Rows from block 9, named by matrix and row number. Each number is 500 + 25 x the weight over its row's rms, rounded and kept within 0 to 999. All counts start at 0. Numbers have three digits each. After the name is the row's rms in percent of the matrix's.
# pw2: token mixer project (model.blocks.9.mixer.pw2.weight, 192x384), inputs 0-95
pw2.11 099:502486534543536452519525479492511506487495501521488501494491534454516477494497472530513514478523520520478465526516521499489470465562497494528496511520487491535474509531541485504477517502532503518504494533478487482517492475523487504512461520540563521520515483518467495488478518468481512491
pw2.12 099:452501470505581540485453512481508486467484479485494537507507507465523557485484470477480527499486443457509496509492507500477482517528511477512472474530492492555499480489516521497495486488500494517501512502496464497489492528515501491541542512487500508443551486492547504506479450536531502517
pw2.13 098:511495510463499459499615483483525511513538497545481502493489459451497502542519534512483512535520507463482509442504466516510536518485550560507524454533461472501511484484468463503507497497484517481514494513541496490540467500536457522498496536502440469470491520491454488507503534497484495514
pw2.14 099:553488484527514491509567547492476522516483489482462484524508480521531521476480525496475500489484448497476504489458517443468534493480490497479533501494487493505510489478536434489505506495509479525497477475503517550481464466484473533537472530465542496482478494501483462477501481530530514477
pw2.15 094:473498503476496514478517554535483502500478492525505525519475516549489506480504523500514464514478456470525468469482502526460546475499489476487504471467542512547533517557460548495533504447508522489523502478518485523507464540517521467458503516534520496501461509515546493523507532484506499497
pw2.16 102:515498479526492515512499491518524503448506510477520481509478513508519446477482509514499500497484488500487480488491510492464482468447499493500520478495503461511488458506499515529526504486476483468465538500490464512494466448547525486478487489480521502513430500498486491537503481512501499473
pw2.17 100:514533518471526492534476461521485495494520501498505509455492487509530509485525523511501487466469461470489472471500531469479505474515458511507501538533494516508528494504503497506553498503491492453483479484511510523474524486504487490509518496519510451473510454489494462486470483538505488476
pw2.18 108:466515493485477459480491496505548503512499500503480528482499530468493533484499515555523455523487499470476449553509498547497466494522511492517507506488488537513501524530497502494498503481489509492465527500536551523470529482503503488496493486483546501502531466505507488470509500530511510484
pw2.19 096:474512482472467508509576500528492506488569481465519474500502531450470510474498508504475485538517498465489518492512435529521531503466532500523534505492555520511513528509520494502493495509556518502526485496513551492503549493498523475451482469555547475512452494478500503474542528513493485511
pw2.20 098:537515484511511494524504464506549525497503511523475426513498511464493502470495510470508479470473500490453486469491492473470498514524541493468496485529524477493549510488497488525535539495490539462497487502511484534476494524509474514430502496504524517462535490478499483513481500439533492480
pw2.21 097:519508494498530526514493421483479544485523519499486498458478537492523508489485499523511510533500514489525489518469475501497506484470566498487498512468523517482458533528525503500492519473524467486511483510481513495475481515506459524533478512488506506466489532507536492468527503566510501498
pw2.22 095:509477505487496516526471487486530507465509491454490487531456470481511515506504504486506412499463492492465470466518466508476457460538542481513523527514522457487469484541550491491495488481495511449456507490529556472514484509552487500417492505479498512482494492525510526497540502498489482497
pw2.23 107:527495449513508510449471515503544511489454471527504482503508518478537505507532517535499526523510505486478497484543476526482434484515480490494497482523488510466503472471501475506502484492514472473456506492527490476536537483495499499478473538482495539501554509506481512492483500533511496520
pw2.24 100:529473509512520488475514500508495499505486513477505548505491524483533539496509517520522480497460491445503513548514526511497530507458484517472493526491486505510523474547503521506484525484500493479453484501524545515535507517505519467504550525505497486477503538537469520452469470475534534506
pw2.25 100:485457487500509489482521487486519507501517473525483503511518497553539500529513541512490530491465486473493472523557482483467479476486477491486538534475492504510528497490505539497465498510496521543472480503551462487489511499531498484528510525518489452464537518467496513491505500536515501501
pw2.26 096:472516516540495527491477528540508512514544523492551501477489475489485506476494474460516440512450514500512516501507505532490531479480578525506514487471502496504488492478515498508473489483507506541520458516524526547463498519465498503496472535486510516531497486472528505476498471505540553470
pw2.27 100:474456520509510505523481489494479496533468489478528485483488525507481500531485509479523498531473506493480529481479492505545542529475516510495480532502451512479493515484483510465511500508530512481519441513487496466518512510543478500464512532466514492511446502519526530503483472497500503464
pw2.28 105:510476462496489516484532515497533491509499485470467530519505507517455522511482509503483453519578505483478433489458503464473538500494497529494533518520519541519493477508528490466501497500484482515502492505511528497513490477464459505565492527524453445512503506461539537507525509494476512475
pw2.29 095:499518499542480485487543473513562509481490528539513493462483503498519497519475500495522511452491495503514489489484531484492492482473429502489482503504508541493539494510522473488506506423507506537512497503484481513522521525497485505494542529522495518471471518510499514477463521514523536496
pw2.30 098:534465450515514466495527469500557460507492516529510491466541499503456502529496539480503517498569538533484492505502432522443480481514485512462469455520532481500462509511500473487472488538481505483550519462496537554485485538508475503475490506545484478499453502476554522524535497473532503481
pw2.31 099:494525488469475503448414453477530482504536494496482465515540531521484535503467518454445465500496515469485462512522543515545450475465486503505496500480526476498523469493555525496484500516515508468514477534501488490508528542502492486519528477516486480504507547492457462503502463482498490520
pw2.32 098:485496457478518461480473467497484484510467500490480472511514490502479515518542475521510398493513467491476497508518519520529534497544535480452508490527531474503505509470497482535491507526468492555523487511461477522588483535536502515544503476461563475495539482523492467472499515542511485480
pw2.33 099:489536508515534520502492476524488508477524485519540511464450496492557499491500545507447544485501510511516465494492505532536522522503486509511470500518539527497491477502461482540477523482530455482497484509540491535475488440488484463469474516490457505504497522516496480485470502510504505503
pw2.34 094:510521517462471500514498526528507516502443501488459492495502540489495532509483480460485562514449476546538486512483468534474494487488481507446543499465497488504512464520496565478535512470539510527526456515515499465489517531537495506526492508469490512559490499484496518502505524475494493476
pw2.35 101:532483452501485475508485465505527502463523528517515495497468501526485459527503515537474491524508504472496497513475511504510562503497473490504474489494461511515490487514485542505488504500518503461468506487527517520541525457550520523531456533496509545498540435539518512450512533509466538498
pw2.36 103:539509503505474496523506528522495521488472492473547485499508503497519507482504512492538589504484505540502508467500496479525519496517461471508521472537474513498503468484493504505503492505511495496512479486517484465462485519513519534512539504504484505517442492517542501510492509525477479510
pw2.37 102:515488592507486520478433467476499492456500509503488502482485465486492510501509483526482520516519485499508522503489540519464481490538501503502529488469512518509543477481523503496504488511476496465459495518499521474586478500488495498512495492521489461466524478540518471459503498480508540562
pw2.38 097:495482458504506465517417506515500467521476534511460475460541527474501505487518510472544509515505501437503526525534476525502469497527515511497464503480494490481511538482463519477467501495465495498495447521465503523454507501484516502508500501533492527534524495513557477488488503473494470501
pw2.39 101:547514499490517540484473519485493480551494492521486453523489528512519485481523463491508479457475492532518490527437529523538490488502455466523486465520475489517457526515520463530520486484479512516521496492499483533457503526524509497447443511513449496522502467506467482517479496523474490518
pw2.40 097:539548538480537490528491465509516525542504532504499493507518498558534501519499471513459511453494486489477554493478516514479480527495480466489479485528520472502515486465490531467525507504521521477435463514538510494450484558509471495516514488517496531498525506476456493446495481470474510472
pw2.41 106:505471504479527536497554501501559493480485521534517500536474499468426553487485489492484457499476546505479519481531495526519469477478519526467511458506496484479465478488518480459494479503459539471510508486499542496456501500535495475510474511501465528475557516481488528507474540484535432531
pw2.42 102:488482538497492514461456492492502523477507534512535508481502496498526476463514520489530548494487530527491573518515511500483457501492449481503505491516484521520515495490477509486484549493515502522541507486529511558537451453525492525535528503505475486480504483472462509438500478476523490496
pw2.43 092:507489534506487478510506475515475454462519523511498485496515519430540498492536505489466500507482511520531495440492471501500472527546484510490485512477489510478527465531519506500513481522470545475503459531461453582509489517460500503490509498525525488494488527472529550481485505490525536511
pw2.44 099:502516510448450464529530467496482500475495473522474460487476501471539490524527495507509535511535499471499493523549569497461481535527527514538434494522506539481479541508492502511510505481517467504535485529511498534512538481472541490487509526504514518527551510494493476509498537522458534498
pw2.45 102:497481517532529478527504501497520518498516463510505449514532476515522458483515471531528468448486479529518467498530495488466492467502503546529463523472520489493489461467500508488522518487485472513501477495518502481516532496544504480476480483492483479541457507466497537503531467504545540494
pw2.46 100:541484527486474484499475552506539481536473478496509494470460486563497485505531491521483470450465485545476476498505517474472477480503517505469477476475493469524506483523509506499445520479494482478480504494503508522514507469471508511529483512499463507509502464484503472531512526522469529498
pw2.47 093:544506510477488497498490473439474459481478494485532486517510507528475470505501497450489482508505515457540493487490509509506520541488488519519504484521492474496424498507525497500498501532478489519477479490483492519510471538468527457512489506509517499477522508515512531536507498496531535513
pw2.48 102:514486519473478474560448559519492477512472487501510498476487505511458455536489543547519509486519499536477491490502519446486536499513540459495497521494454537505452494504521514487479510486496474499527526517467485527498472525496525467506477497519540532544445511496523461466485504510544524521
pw2.49 098:513460510475537484445493527518541487509481520495501504497495510481492547484515512515467533469543511494475480486503480509491527490479469515473468509496483459511523469476496501500524500469463501506482482534502506523552457448544477494523514490502519509476556519488518510487468503491501506514
pw2.50 100:496520503514501497490500432491527481488523471497522520483481480483508495508504455444492536534495459545520481463488523471547477484498432509479557491528480492509549495520505453494481517491484500490474478527511513450499554454495524524558514548466459482522526497497466511515526520486442490475
pw2.51 104:513545420495520520461523489495462527491461537505569511536517509477528515476490515514481512497494479495469494545540475515518506496507538506455506535508468508523504532536453477470473497513517477503528501505480505512538520475491483503502478491525505494490470479514560504492506485444525473489
pw2.52 104:474509514495512499479505549486537490524485505471543520502525486443486467480556491463482562445502493554512543542475523489506543528532470524512493456474532511438521503507482488516519485548436487481496486512479500493479499451477510511493510491499466482496477463494498475482511483509463479485
pw2.53 098:490507475510530516489499477500492522510510514503536495531483529468492512495494531575495445498509514472474485458521453506545499532529505551453500487517500455529501519516502510491517518534465502480435492514531479473515504520511506476491480505511483555514515469524462464512478509480475512472
pw2.54 099:484494483509557473500555496490534507511504487527479462518510542491481498453481484497497504480476510482489498519532509471521505505504518503519506515482509489514478498497477489464490496494485519496504558506517471499476514484522560509487489493484465529519451514533508527534540497533466501525
pw2.55 101:498520501517535516514522451508498451471504489485505463533484505532549473501510512514510507504517495491503509519518454449477508456490477534492481472510541495505497486478526538509482472500520479478518551481484519456510487512529533528524496523543508513527523540527487460552518483517522490520
pw2.56 102:493508468493474505461478545463491500496492494526499483531521482500492505508495485465558463473461509488506492483517537518489515465454502536493522519457482500506487513460523572558534484553515500490500474518506477473451517542489557509497446523493509487544515481496490492503529548559496455533
pw2.57 101:483482470498508470484473556502499522484493503467492453534505520483461533513502503493477524487527508452485492515475497501522541522538502528512523500504507472503554531475488527484549506473473534492537493464517509534487492520518527515503540506552501426488518517504521473469511499535525537495
pw2.58 099:532528507511481469496483525533536495515467522486527494491512509448486516504477471491491548484535531516489521528494489477529472500481472512482446531513529459490534471503522501505489515474468491522511484503480488496543512451522481499515507497505507521501514498460469476496469524497508489456
pw2.59 103:484470511531499500489492485505563475532423552449472490514501505507506463516517511496501523507489505514494505476494496503495463517465499536489509508489504485474535469511478532512508491508480527532547510523507515513502516503473555536493495531490515533518426473515493457529500546513479516494
pw2.60 099:482504485494517494488437508508466480499488508477532515520524481468504516529476537507507539497506499502515417475502446506495507467494541493505532549507484476511563486492525464498535510542498521500480531481547483504496501514498461501483510520481539506480521540481536456519514501469489507496
pw2.61 098:501497481519499520540465462504519497464483520521487520483526487510468522568505497503485487497491475500487470483520460504466492498495500490521466510469465507471456501525430489468490537481454479543502508478493487535489506512487445490545527512512486525504456504507480490509491503498520530494
pw2.62 102:481529492530411510468497506503455517513543484496514510518509521505539465520513480479525524529478482504490522523519497470490500486546491500534525531503517495501454545509526523496483480520520497498465525492478514478506459493505505520516490505470527491609455495499507500501478503506476444478
pw2.63 103:483487464493509535516480458500514518499522485502518494494524536506519522507505501506486481552513507470543500506543523481509492520513457474501529488534506471485495498503526485484512569504490508550469486506541501469547506508444483464555520467505501523507537520494519494528490495496515483488
pw2.64 100:530469516482505506483419528465493517513478517471498527498493525488465541505461495549503557509506488528462548509490509468497505516490512520475484520511506494526459483513501528506485517514529461473445496481458484515490430483442505477475433486528531454523497517513519525517555485476490493487
pw2.65 095:499473518484538499484528547504501534543494503480520497528454535545472480519515465498475487539482507489485512504477472487494489522475458468476495489513506506500508495503510485559444480500526498512499488505465515489525485551509455560457504510488495469452492512504465489481508498533479481500
pw2.66 098:479512503499528544507482499510498488472554504498475472501462506495479555526526469491488526533486506469493493510479478495507471494471519537529483523496541532472524528522551421512510479483453481516485474501510448530484529481511515495492484481487466479485513486452486514466557489509505479464
pw2.67 106:474526506494510538533510495483460482508483468484460477538478511508489519476473483518497482487486486541510446511505525485519460521563479505528503510482525511519509497506524503489520496522491507492450482514554510451496519519490457505535456446501525536487471504523509507539484545490474519489
pw2.68 095:531526525482512498516513523521500484511489508444507522491512511426483512507514453489468478566515460460476496508438512498495509515461511493487526504508514488519445511506510491508510512502507491506494560543457502472480511522527485507504499507541494488474515565524486502484512486497530513494
pw2.69 100:533531498494511480527476523511451485457460524522526485511529517455504542505474452480484536530488505482508471531514505548487535488529490496500487467518505491517501534502475446494477521530523468487519512490506504528486494498492491508520513469522518493509517510495529524507492495480464480523
pw2.70 103:530465489490498486558539510517489510472485484558524472537516477486531516509494504459510497523511484421530480505534502485445495494523455480489515509532495496497497523503467544529534475476477463514551468510537478485508515558487478532467522471479490536483524523506489518453475527477487508476
pw2.71 092:508479515486494516492424485511497504520522491490487493504505510478500457505500501505520481478488514431456487461442450473460482501517492493521519488462512479502523527508484456480466525479500526496496514488516522517479482499521509546455484506541471520486481500469460463482459518518482537485
pw2.72 097:513522475515479535521564475500524524521516503511425476527520515496515500487494518542525459508535513448497505535531487482505476458547504501520469510526551515495522505457484515469497504482479461480486508497496507534501506515461485497483462482453493442506520480494527500466500528506472524462
pw2.73 101:446537498526457495481475441473501510515540511518452500497482518471490510521505522445513485524508543499502461497505520512480521499494487488509493518500511506494507550493529527510497532473475512523496539527502490508499515543506486486518488511538494494501493509479493478486528484478523518500
pw2.74 105:501489534495506496509521464470469510500486514537495521490496483491541499481522464467512532525493536497503485492497500483482504482549520497483488499479488506483460533512531497490543505476512473481524549468511524488499481519522519524524476514500539455467505505527486470515479448492496517496
pw2.75 098:500515525495525527531491482487478546538516503508517514535496510478531485467521501478538545518518526489509521509466508494518468494486503479515508525508526501558517549471520527483508535517533510493502531506499459512532532547520458521556509510476442467505471516505486538495521558483466448519
pw2.76 102:523509492500517451517457518456498512532486483482563473518486484517468463505511516533488518481515528491506447532522508461493514507469516462491540484452544536482487427486513502484496467501520471442491531493481508488502462492477534518485484503495513485495513510532509482502467490504488521496
pw2.77 091:447483511529460513447447519481516473473491502493563515493530461523474558498530543518518544494518572463504527510496550497537510500505541498463492547522465505525521501463462517480517526515496481491524537522515503502491487515472497505520540506485480498537469483537502459496444499501507497473
pw2.78 103:478499478479482467541444484532515508455475484519482512474472477552465503494495527496505470511495492442509529506468480492518461479503502511518457455486459509494492550477532510511518470494499477498532517458537505480554536521507520494512519529515459487508470526480503445493496514513510467489
pw2.79 104:501515505509477485497482497482517505495452507516513500525495531490520505487501494550478467516491516577493495437454459510502500504453477537510496539529445497458496468550556483499534500526503541512508482487482516479538492493483528496454508493484516519512471543478511487439475493506520468464
pw2.80 102:540498509484501495491529489505508504505490518500419500546503503490489462462508517499485522508485485449491529496527498463514498502512469526444520513529481452513491479474474482553482515492522514498487528509504491520492499542525468511473516498515485483506447481493510478475476516513484503515
pw2.81 104:515549485532436546509524435502486479515497509523514513458456506509485540495529523501475495479509497518482471506480543524501517497484486509544495479456481508497494496494475511502492519491474523502514507520506488423510504481534465505504485485474479506500495507486496506509469532478508535522
pw2.82 105:546489543528416523517503498483531515489520486490494502455524490537532515501502510505482448460499535502483512472524493514500529503481516471503495513483462472525519496493475458486514510504484491507480473480482505522492516528514501479549528514454533495509405469527458498487496520518494527493
pw2.83 101:498535532471545546447508552501434513513477488450499513532524500481522515542507521513511517480484500513515481453529519503478467519526480496529461489494443510508555548489536498495484505485516523520498465506507535540492486502501517528480464541516526506510509478479508502502552527515537484490
pw2.84 094:540518495546477510466507488507517493486493517513471532474475492489509530465514514528554506511486483468508510504462484492496502460474546541467469447492530521457472480468501503501492446515527486480505471500495484449507486492463482506489482538492496462505516521474496531512504502493503497510
pw2.85 099:499528477508476504568521522495541540521489486479534510510508476488520500483501501483561530473520469508529534528481477460500474522479502512481500512492493505480511511478520481499507512544479538520523459492518507461502487469557483507555504468516580493441483462504493543496505522474485529488
pw2.86 092:506486528505446499471526513501490454482499538515503528481504497491463542495489495473490503500489514542516465521471520480530506517519527451540484505490501471504483493547519504512511495494482512497457506516482487513532511486456519506503522460518532533565498491507521481495528511513546498484
pw2.87 102:507516498479503479489535526515499481536489483519480488513529486473509554488517558506487541482500504488517519460552512501461502498500481472508485510439526507497468489486491417521479489468510483516462501489525528507484477519496523469518486500537567552511499509512490517505518481496497491503
pw2.88 102:537484477522476490471470517493539506514491542461511472494539498494508548508519513490525451485504491465456440471550484459493519521499474519500483525516507555517532514496506503505509497485483476487523526505487509503493512593499508476510479527486508534517533452528489540511494492487517467465
pw2.89 099:483492462523545518526498472528535503530501551478571498499506499494462496490480510497481474456489512571476499499418498548521488493518450511491469548508491482487509549468432524502459495539456471486506496492507466540476507555478521489545491530460472502501537493510523469536497477478521524506
pw2.90 103:509500465502490500517525503434504471490478485500475489501512498542502486505489542472520522518507497524490514503489465504532499496490495500507520505477492538529494499438507485504501484521501446500504524481523496457519494486525496536526488503484499512520442494489488509497532467505497486470
pw2.91 104:493507488543515470485551484516477496476520514471485485559470494513457496474483480476484484500507505486511530503482481535523484457464509484518471514471511489513493483495521540479491497515464491491459525468554479486463515540509492469432509505552442549434523538496516506488500485470534496505
pw2.92 103:533485464510536476529494504466504476529511501462479497490525505500478494536499551563542476531488497445546491521488490471502468493518521503526486521508506508503484531495531525519487517411468522500504488507477488485516484464471489522516533488534505518491475478528492506466525531510477495500
pw2.93 091:513479495496490481491557487499505497519513486529479505503485493564496492491507506515518552471484500484521516466477494531519553542494540513499515476521479515469546517492513488498502509494476512500467535497526511536534484476531497530454548524547493536503492484471490495568501523532516532506
pw2.94 090:502492480509450520505515555481496513537454505517524508532493467502508472516474522514534526480514484516496526500515491547479503460500474422511505495515485485489534510473549477482536466497518540494489480490523501450454518537511487530549500507513464511512486465501501497520508515523487508506
pw2.95 102:529471505478527480504497547512511499482524491512509518524524505550503478510509501529514504496477512473499442461481501472512484514535459488508508511548525513544495521499544472468493485493448492510474507536523520561468516484513528496510531455492500474520452477509498500526496464524499517496
pw2.96 096:490524468508510496517495473545469462494492535503577539505500506479468517540498482504492499546503519522510535517486494513482499475465520475495490485473503485494484488483480508502485457481510509502499519527471519534508478478514507517529512513488495541491514514536537530516521483532481506524
pw2.97 090:523483525511549486534509482526498498516496523505499468485474525529508516502512481500553495473496480465488531501528473497552524503507513504482483479482492493540511500481490448509562497487464513528492508528543513519504488480504445488517476462464524512478522524519430484504491500527486502534
pw2.98 100:556511514461477515488490457511536484532565543489522535530502523552488471533517506498534478481473530483506494548475502494501537518494506456498547523536516536458468493498458496497454502520498490491488462486511528439530467519513554467510462543486528507500490530516537519557506520474544492488
pw2.99 103:489465504536484488512525489542515499504496500525458509535505495501481473444499485536503492530515500432529512507492516516482522532474474531517482480510488491456506528514410509514490542521478518531506488475453512467446478515534475490540525491492491487508482512516526483492477535466497515514
pw2.100 104:472455482474517473526482493505455535509504524483455498514476492504498539521471528525516479508501501473460545477479504455496502533472430491473528509515486494464466544522545497489509515470471476515527487528503515526499473495517498495523515510489485474507516470519513511523518527513527520534
pw2.101 098:475551481514496487516478484526543489469486547543518503491479516489486467481457474471479470472473514425507482534489534506549495501471469523517479519492487494507485520533485491462464497527510586511508515521476506496497527480490479519516507519529487492474527484481513503509502499499504513472
pw2.102 101:497473474513467495495521501508519496459504519511515491487500516479522485482534472483499508528515494469522531493482522475497500511479526504505510476497491499496487487514522519542442485504511509517481548476530509490460510509475515526501507507486487519499493506526486494497487502549469485516
pw2.103 107:525490524508499544510445438497485505519507468483483496498526486496493491531516535559475453494471489530492502512519506492497507512505489471476519481496511481481507477450516504494489443489526510482509517488521539476502520489478518508494507504493481492490483493528500495532528520499510541514
pw2.104 096:491503519498533508516502488490458539489552476556518478513530501496485533469527467519495516535503490516503484481475498528520484494490474496527502447433512489499474518504536502477468454497516464516495509501475513493473490501465487514474474518493507519481553510503484495522486500520495458494
pw2.105 100:504506523485515485547512506549486479482482527515483486475483511490518527481501506480496479492468553503519503467480533488508541525491544547492522510479518493508515533547458499505479506496520528519525493506518491485482489441526498470509495500498507507517467491517524472495488526479559516493
pw2.106 100:496533517511537536505473466491484487467548481499519520483459504438502501508469515497497530497455524513495494530474482529467500499495460481545463517422525489526469498526517463510476521474516474521510428461498476541515509479534510554513518512504492499498528530469500491549502506447501515467
pw2.107 105:499496503484536512509455561529475498504530486511480545501497486532482541482509512548504514522520503453525457531498452453521527507497446474496504500467494537533490528508477494491499450475530473523542522462505471529497514509480522498507491526509514474492457504484454475497499507498487494490
pw2.108 097:458487452524473534519468530470506482513493488507529494474487462476566466490493528479508478507546457482462483527496508519484493494540527495500509522464494481512474466496499531517493545530514454499499523525532534511469527527479498515520526521500490507517466483518477501455461462582525505495
pw2.109 099:499503493504434488444529506478510474490499509508530506515529513525525526464555492526484523526480491543492505505453483490520531487489500520493523493537493482458538515478521535504508494464494518539519486483518478500513480520497509489485518491519528547469439527517520518468511491496497527502
pw2.110 100:488513497501505527530565495523486486512506502526470512501533473527496522489484472475482455518456529457492473489519526494493498484482495486484500518468497481492526506536526496481481471507543511523501479472474451532535480497530477480542512503475503481464477520509528476500527509477490503535
pw2.111 099:451495519521557502481499488510522487505542528516529474467475540507520478512511472521523493503557558509464458509485519518496467530530494503445507511561493479476494497522507473513487454464487492496493540520522524524504499508481498490542474464468482512492518529502474492501490471472499507571
pw2.112 103:491457488481506477490490493487505493474509447477505471509462537493564473491495489491511512517518476469503488538427491470519470476520498504507506499564498523451481520511495542505512511455483486454490530471510511501531507537472562520485527481459508509520468539490466493491547479512479506505
pw2.113 094:523507521510504513499499512494518498495512506502509462463482487504512496481486447512488486480475464519462500536474506548462520459489510455489489502504563469528479484492482470500479499524447471510517471508510491459541473491486492511562489464515494554500506444528521525473500507505493540497
pw2.114 102:488496487500517510516482533477522480511482540469540515528490472488501471498554497466485449471503483535502516530493467521493477527479518544495507509539526467502509472487442524474505534491480479532509509479478463514497510507499472487475496509513489442440490460503515511531492475529469521473
pw2.115 099:471492506474536477528468510523465467506499515493507524476509520486508434485516488519505547521488530460534563506513498545512457486517456494524431485500512471482520540510487494545493542499452496524501477492513489478488492483454542526524525476509464519449517517529512488515505475465504523516
pw2.116 099:503512531508505493497504531497503461498474517480462479496543524494472474463498496495479473509522509474524548501503518527492499480482487475516475523457478536498466455482534503488532514524488480501474503492482485496500485519521558528494502521474493456539526503482534475517473543519478499471
pw2.117 100:502510522490464483516541554503462482461470513467476519489507516520493485503468550563547479498517457462509505513500505489494506496471502491487495524543514507508472515503528459494505524500450517499477476453440510523498494485497504486459489510534527481472502489540524508510530499523490500528
pw2.118 101:475532460504475501510522499490506518516494517482475495489483499505527452506531510528499518517498478519510526497486501481493478554509501494521487499500508456494507470545454536499502505494489449486527513490520499499465495514547491508501509529500542455494488515528496473496522490471517491487
pw2.119 104:519490500514541479516491481487539539484477471493494484490541497461534477503526450476532483525486472449506549508437558489485527474458478527495516473542511500493501508486514496454524470476499521500495530487507526519493495506487457459495516466510448507524511507478473490507518487455533502483
pw2.120 103:545498487524486503533445486511437516496539517500487470523535511480527499513505511476503509532553520467459522500457501486489470523499498494517540484490502526456473480531505530491504496508512483525496504474479471437504488505472501493477506464489555481537428525546518547514500493473515500482
pw2.121 102:510482505495518506505441495510490538515519546495531537511511512523461473492507528540473485506500473515482493496513487493523459528499513496504489477502493529529514484504514506486520508509453485517504484506529505503443496542532549474478532525477517507482504524514526488517515470468472484473
pw2.122 096:523519538492459461477539465432513524518456494490474521459500518470522501530517464518517542483495509515475501492535502535484507493539509506537490493494533459506492467484490513517456486523510458508484513472468513456493486460557541492515492483514518489499477531489495483543505555434514483499
pw2.123 098:506481476490501485494475531541525478527525521483492508460533520501485520515469469490514491489521512489487515538499472505534458465543505505500530509540536522500465514519482525501436503492460509493520485469489499431496486438462511464505501516524508505490563529508522456507504503529535502511
pw2.124 100:533480530458499451523528524464485459464496509517501494494526546493483498507534541423488538513513540506512504480501519520488533514491500550465511489478464529468531498478471474533502490479470507537501478512528506502533528484510465507499532494523497532493530542518492495484476495520490514491
pw2.125 090:538522503510483517489581475511529458502538499472503531477497505506503481497488494498514438468532489536488446518468485519541504495496450527486522460529505505467485477525578507504457471502518489526522495506524485529494471527463553506479497526486507488462512495487511490449471482486490504504
pw2.126 102:509529537506541493485459522513494492445500481543534517518453486520481526510526479464487510516513506462527452497487493531502480490495534477494511517506511513496461533472529508501488514470505511538492483463550502497434487446527481472539468539504491513499526489462536515472503456499526493500
pw2.127 097:466541482531474544496520489507497508512494522486505521473528497556515481495540517483477498508497488516508483466490466510516469514477518499524492531492493522496484489531491416519475499501520497527506521497530533520494494554472492484506483550529515482508497478484435457482487486475488533481
pw2.128 099:490511486535482474474520519507538513514529494523510430478485487502497548481542518491516484543505531496508520482515536501494531518525466453469507471534461534478508556525509436504476503488527520504508513514517503500485475522498483489494526514461469503531441478484488523506498493495469462496
pw2.129 093:467462470518505465513518475499549468472521474466498490497469516474506490467508500473536515495437486497513491515442497496472487474499555498507510533549486493507559480515496509518541465514515504505463506487515485451517486482492469480516487500464507550477528477553470472477496528490549517497
pw2.130 097:500529514462468524559443524511465493475537522565475507499538498536496475501518468499511482465491480475530455524517472491505511538472539499493515537504506509517482483496511508515479467547537520544465482509484532489485514463518442505465490508508490475463531475487476489460464495470490522504
pw2.131 104:501512481512563530505501585504532454473484520482560518510527469498521511529525480506493541527510506440510495533500510514558492480524530512518548502509480492518483535473469475492450514495490510523479487485461482525467476504476501516518548516497508522508509517540505499525507435479510488475
pw2.132 095:533529500491525516470553522499516544461463514483541509511527507511485505504509512505525484495495511534495517499496467474533496482506540525509500522489455482493551465489448539489469464458486521475516494521509479517476487446500474502500513506520524501466480470506496500525503532508524538496
pw2.133 104:534504528494475498498514430489448469465501493498487516527535479532494480486494535495529534535472516507478472460480472461455520491458548501512490506517490480521487475537499476513510494491513488549481496493518499451463465516496516516512505493482523414549407471524493504534505501471484448483
pw2.134 100:485506437504517541493536503552486533518487486491521488496487474474521523490536488511492461510502536458490477551474489484511512526475438466503513460509484502527483527502518504435511511512538485479486492547501511494468526540504506501497479496561488458451528469475509488499560504509527482520
pw2.135 092:503476498498474488489552494511509488494509515518497503477470524469479488493503503502481519444493444539489520519462531511495518488535487482511531478519478498515506477492487460524525430513497515494505489484532519501510516475507473470487443517494508568506487510498493450484481481508523514507
pw2.136 095:439488435503523496481589505493524498475510472501497507486514494502485469515503491561486489490499529486515535488524508513521497510510488521506522497519529495532492515477449569488491483516478503460512494519496482480471541477513509513517529533493461498522513508461455496498513520496464519521
pw2.137 100:483521514503499502458514495509501451482534459453504498473504509483468525455461493469494467520481529496493493505490525533484476498516469511501516524526481516517513547495510517484471458520499468503500483510508505530495531597482512459475504537504497483558506489490576481527513484461492477503
pw2.138 095:530530499491508558478511495500470486509505503491503527486488495513512477510500496432474512493462488522504458533472461497516480466562501494502449503544487526510490489525518484520438518473507465472487573487508513491486514508563545502500444482492542477518455480502466509518458515463481429495
pw2.139 095:509532509509483547535509511492461493496525507511477501486505537473544489525487531486515530513471459500510466489535479461526490478528415523543529533478476475547484557496504485520483526488535513494488472509553496494524532521503477508457457554510509460515480505513500473492518485525492531483
pw2.140 100:519515516478447508488481552479529493459459458528521490522510490515501479465486540498550513457494453499483475489501483499504506483544507537512534502491488480518545519530528518462511528507514505518481526513566498477514491429501548512481534499518533510506459516522459512489521467510537527520
pw2.141 107:488495479498536474456501522480479515472498522530489485497461502467494521496522534485509494476478491492481505550500489470497489509523441489519531466494521476474505498492503546515522486493534512544509512458524483479488490488486556509492424507512480500510544429528559528475546477534482544470
pw2.142 101:495511482517486478489450515508543507491536508498496456508453510494479506484518493461473472527527485470516439555531516446521500485482493523500518511469527501462480509527477463506546509514490482511509501507498538515534478554501518490490460483497527511522525504502504498469477476547501472542
pw2.143 101:501494501515501508480525499472502540511528483520462524536474516499498471482529500530523515486489441465483558496468433507498527470519563529500514466462474507491533449508472528504503543435490473513477480478502527531475485500470499485464516534476499538507460498522513504473511490457471502465
pw2.144 098:436523494544543501543545407500468497477526496531486471500535535467504487514508509507520464501531537476518502532451487513481537509497477475497482532526450514469528487527503496491498500531506485508466503507493523465487500502528518490493473547467486462489546519486523495475505478504522542504
pw2.145 107:503493505483480510506427481467511463541510472483471486501552518456462506523504473478506509476520517554488435538477501452520526498488477504470506485506500512511500512504460503513483495484475509473507513505523509457515521527502528520490487437501533490507540506461487482533495503492466498520
pw2.146 098:501483539527511507478503490513491509494532530496531485509472535482554450498494477501482476507511523511507486524512488531505517478478564449479464484553505515510507468497499506482528480496476469498483510500511516512505517530462488482546473529515516492466501539516509509485509523524474488485
pw2.147 098:511523508497539515506513540461465481501502468517476509459520527563493505498490440529494507501465498511500492512445515494507484475518450486539478492546521496495489509481468462547510524559527491467502468455511484511489509472512518521455520505557466491488462488511480516565541514479467471517
pw2.148 099:491528524507563472543433480507529497489486533524497539493461458499531483494485476523510542492515551509491477493426524525454545507436509508487509516480497505514557502498480573471491516477500504502492504541469481517447493471487507478503513495506531522451489468477460515503483517501499489494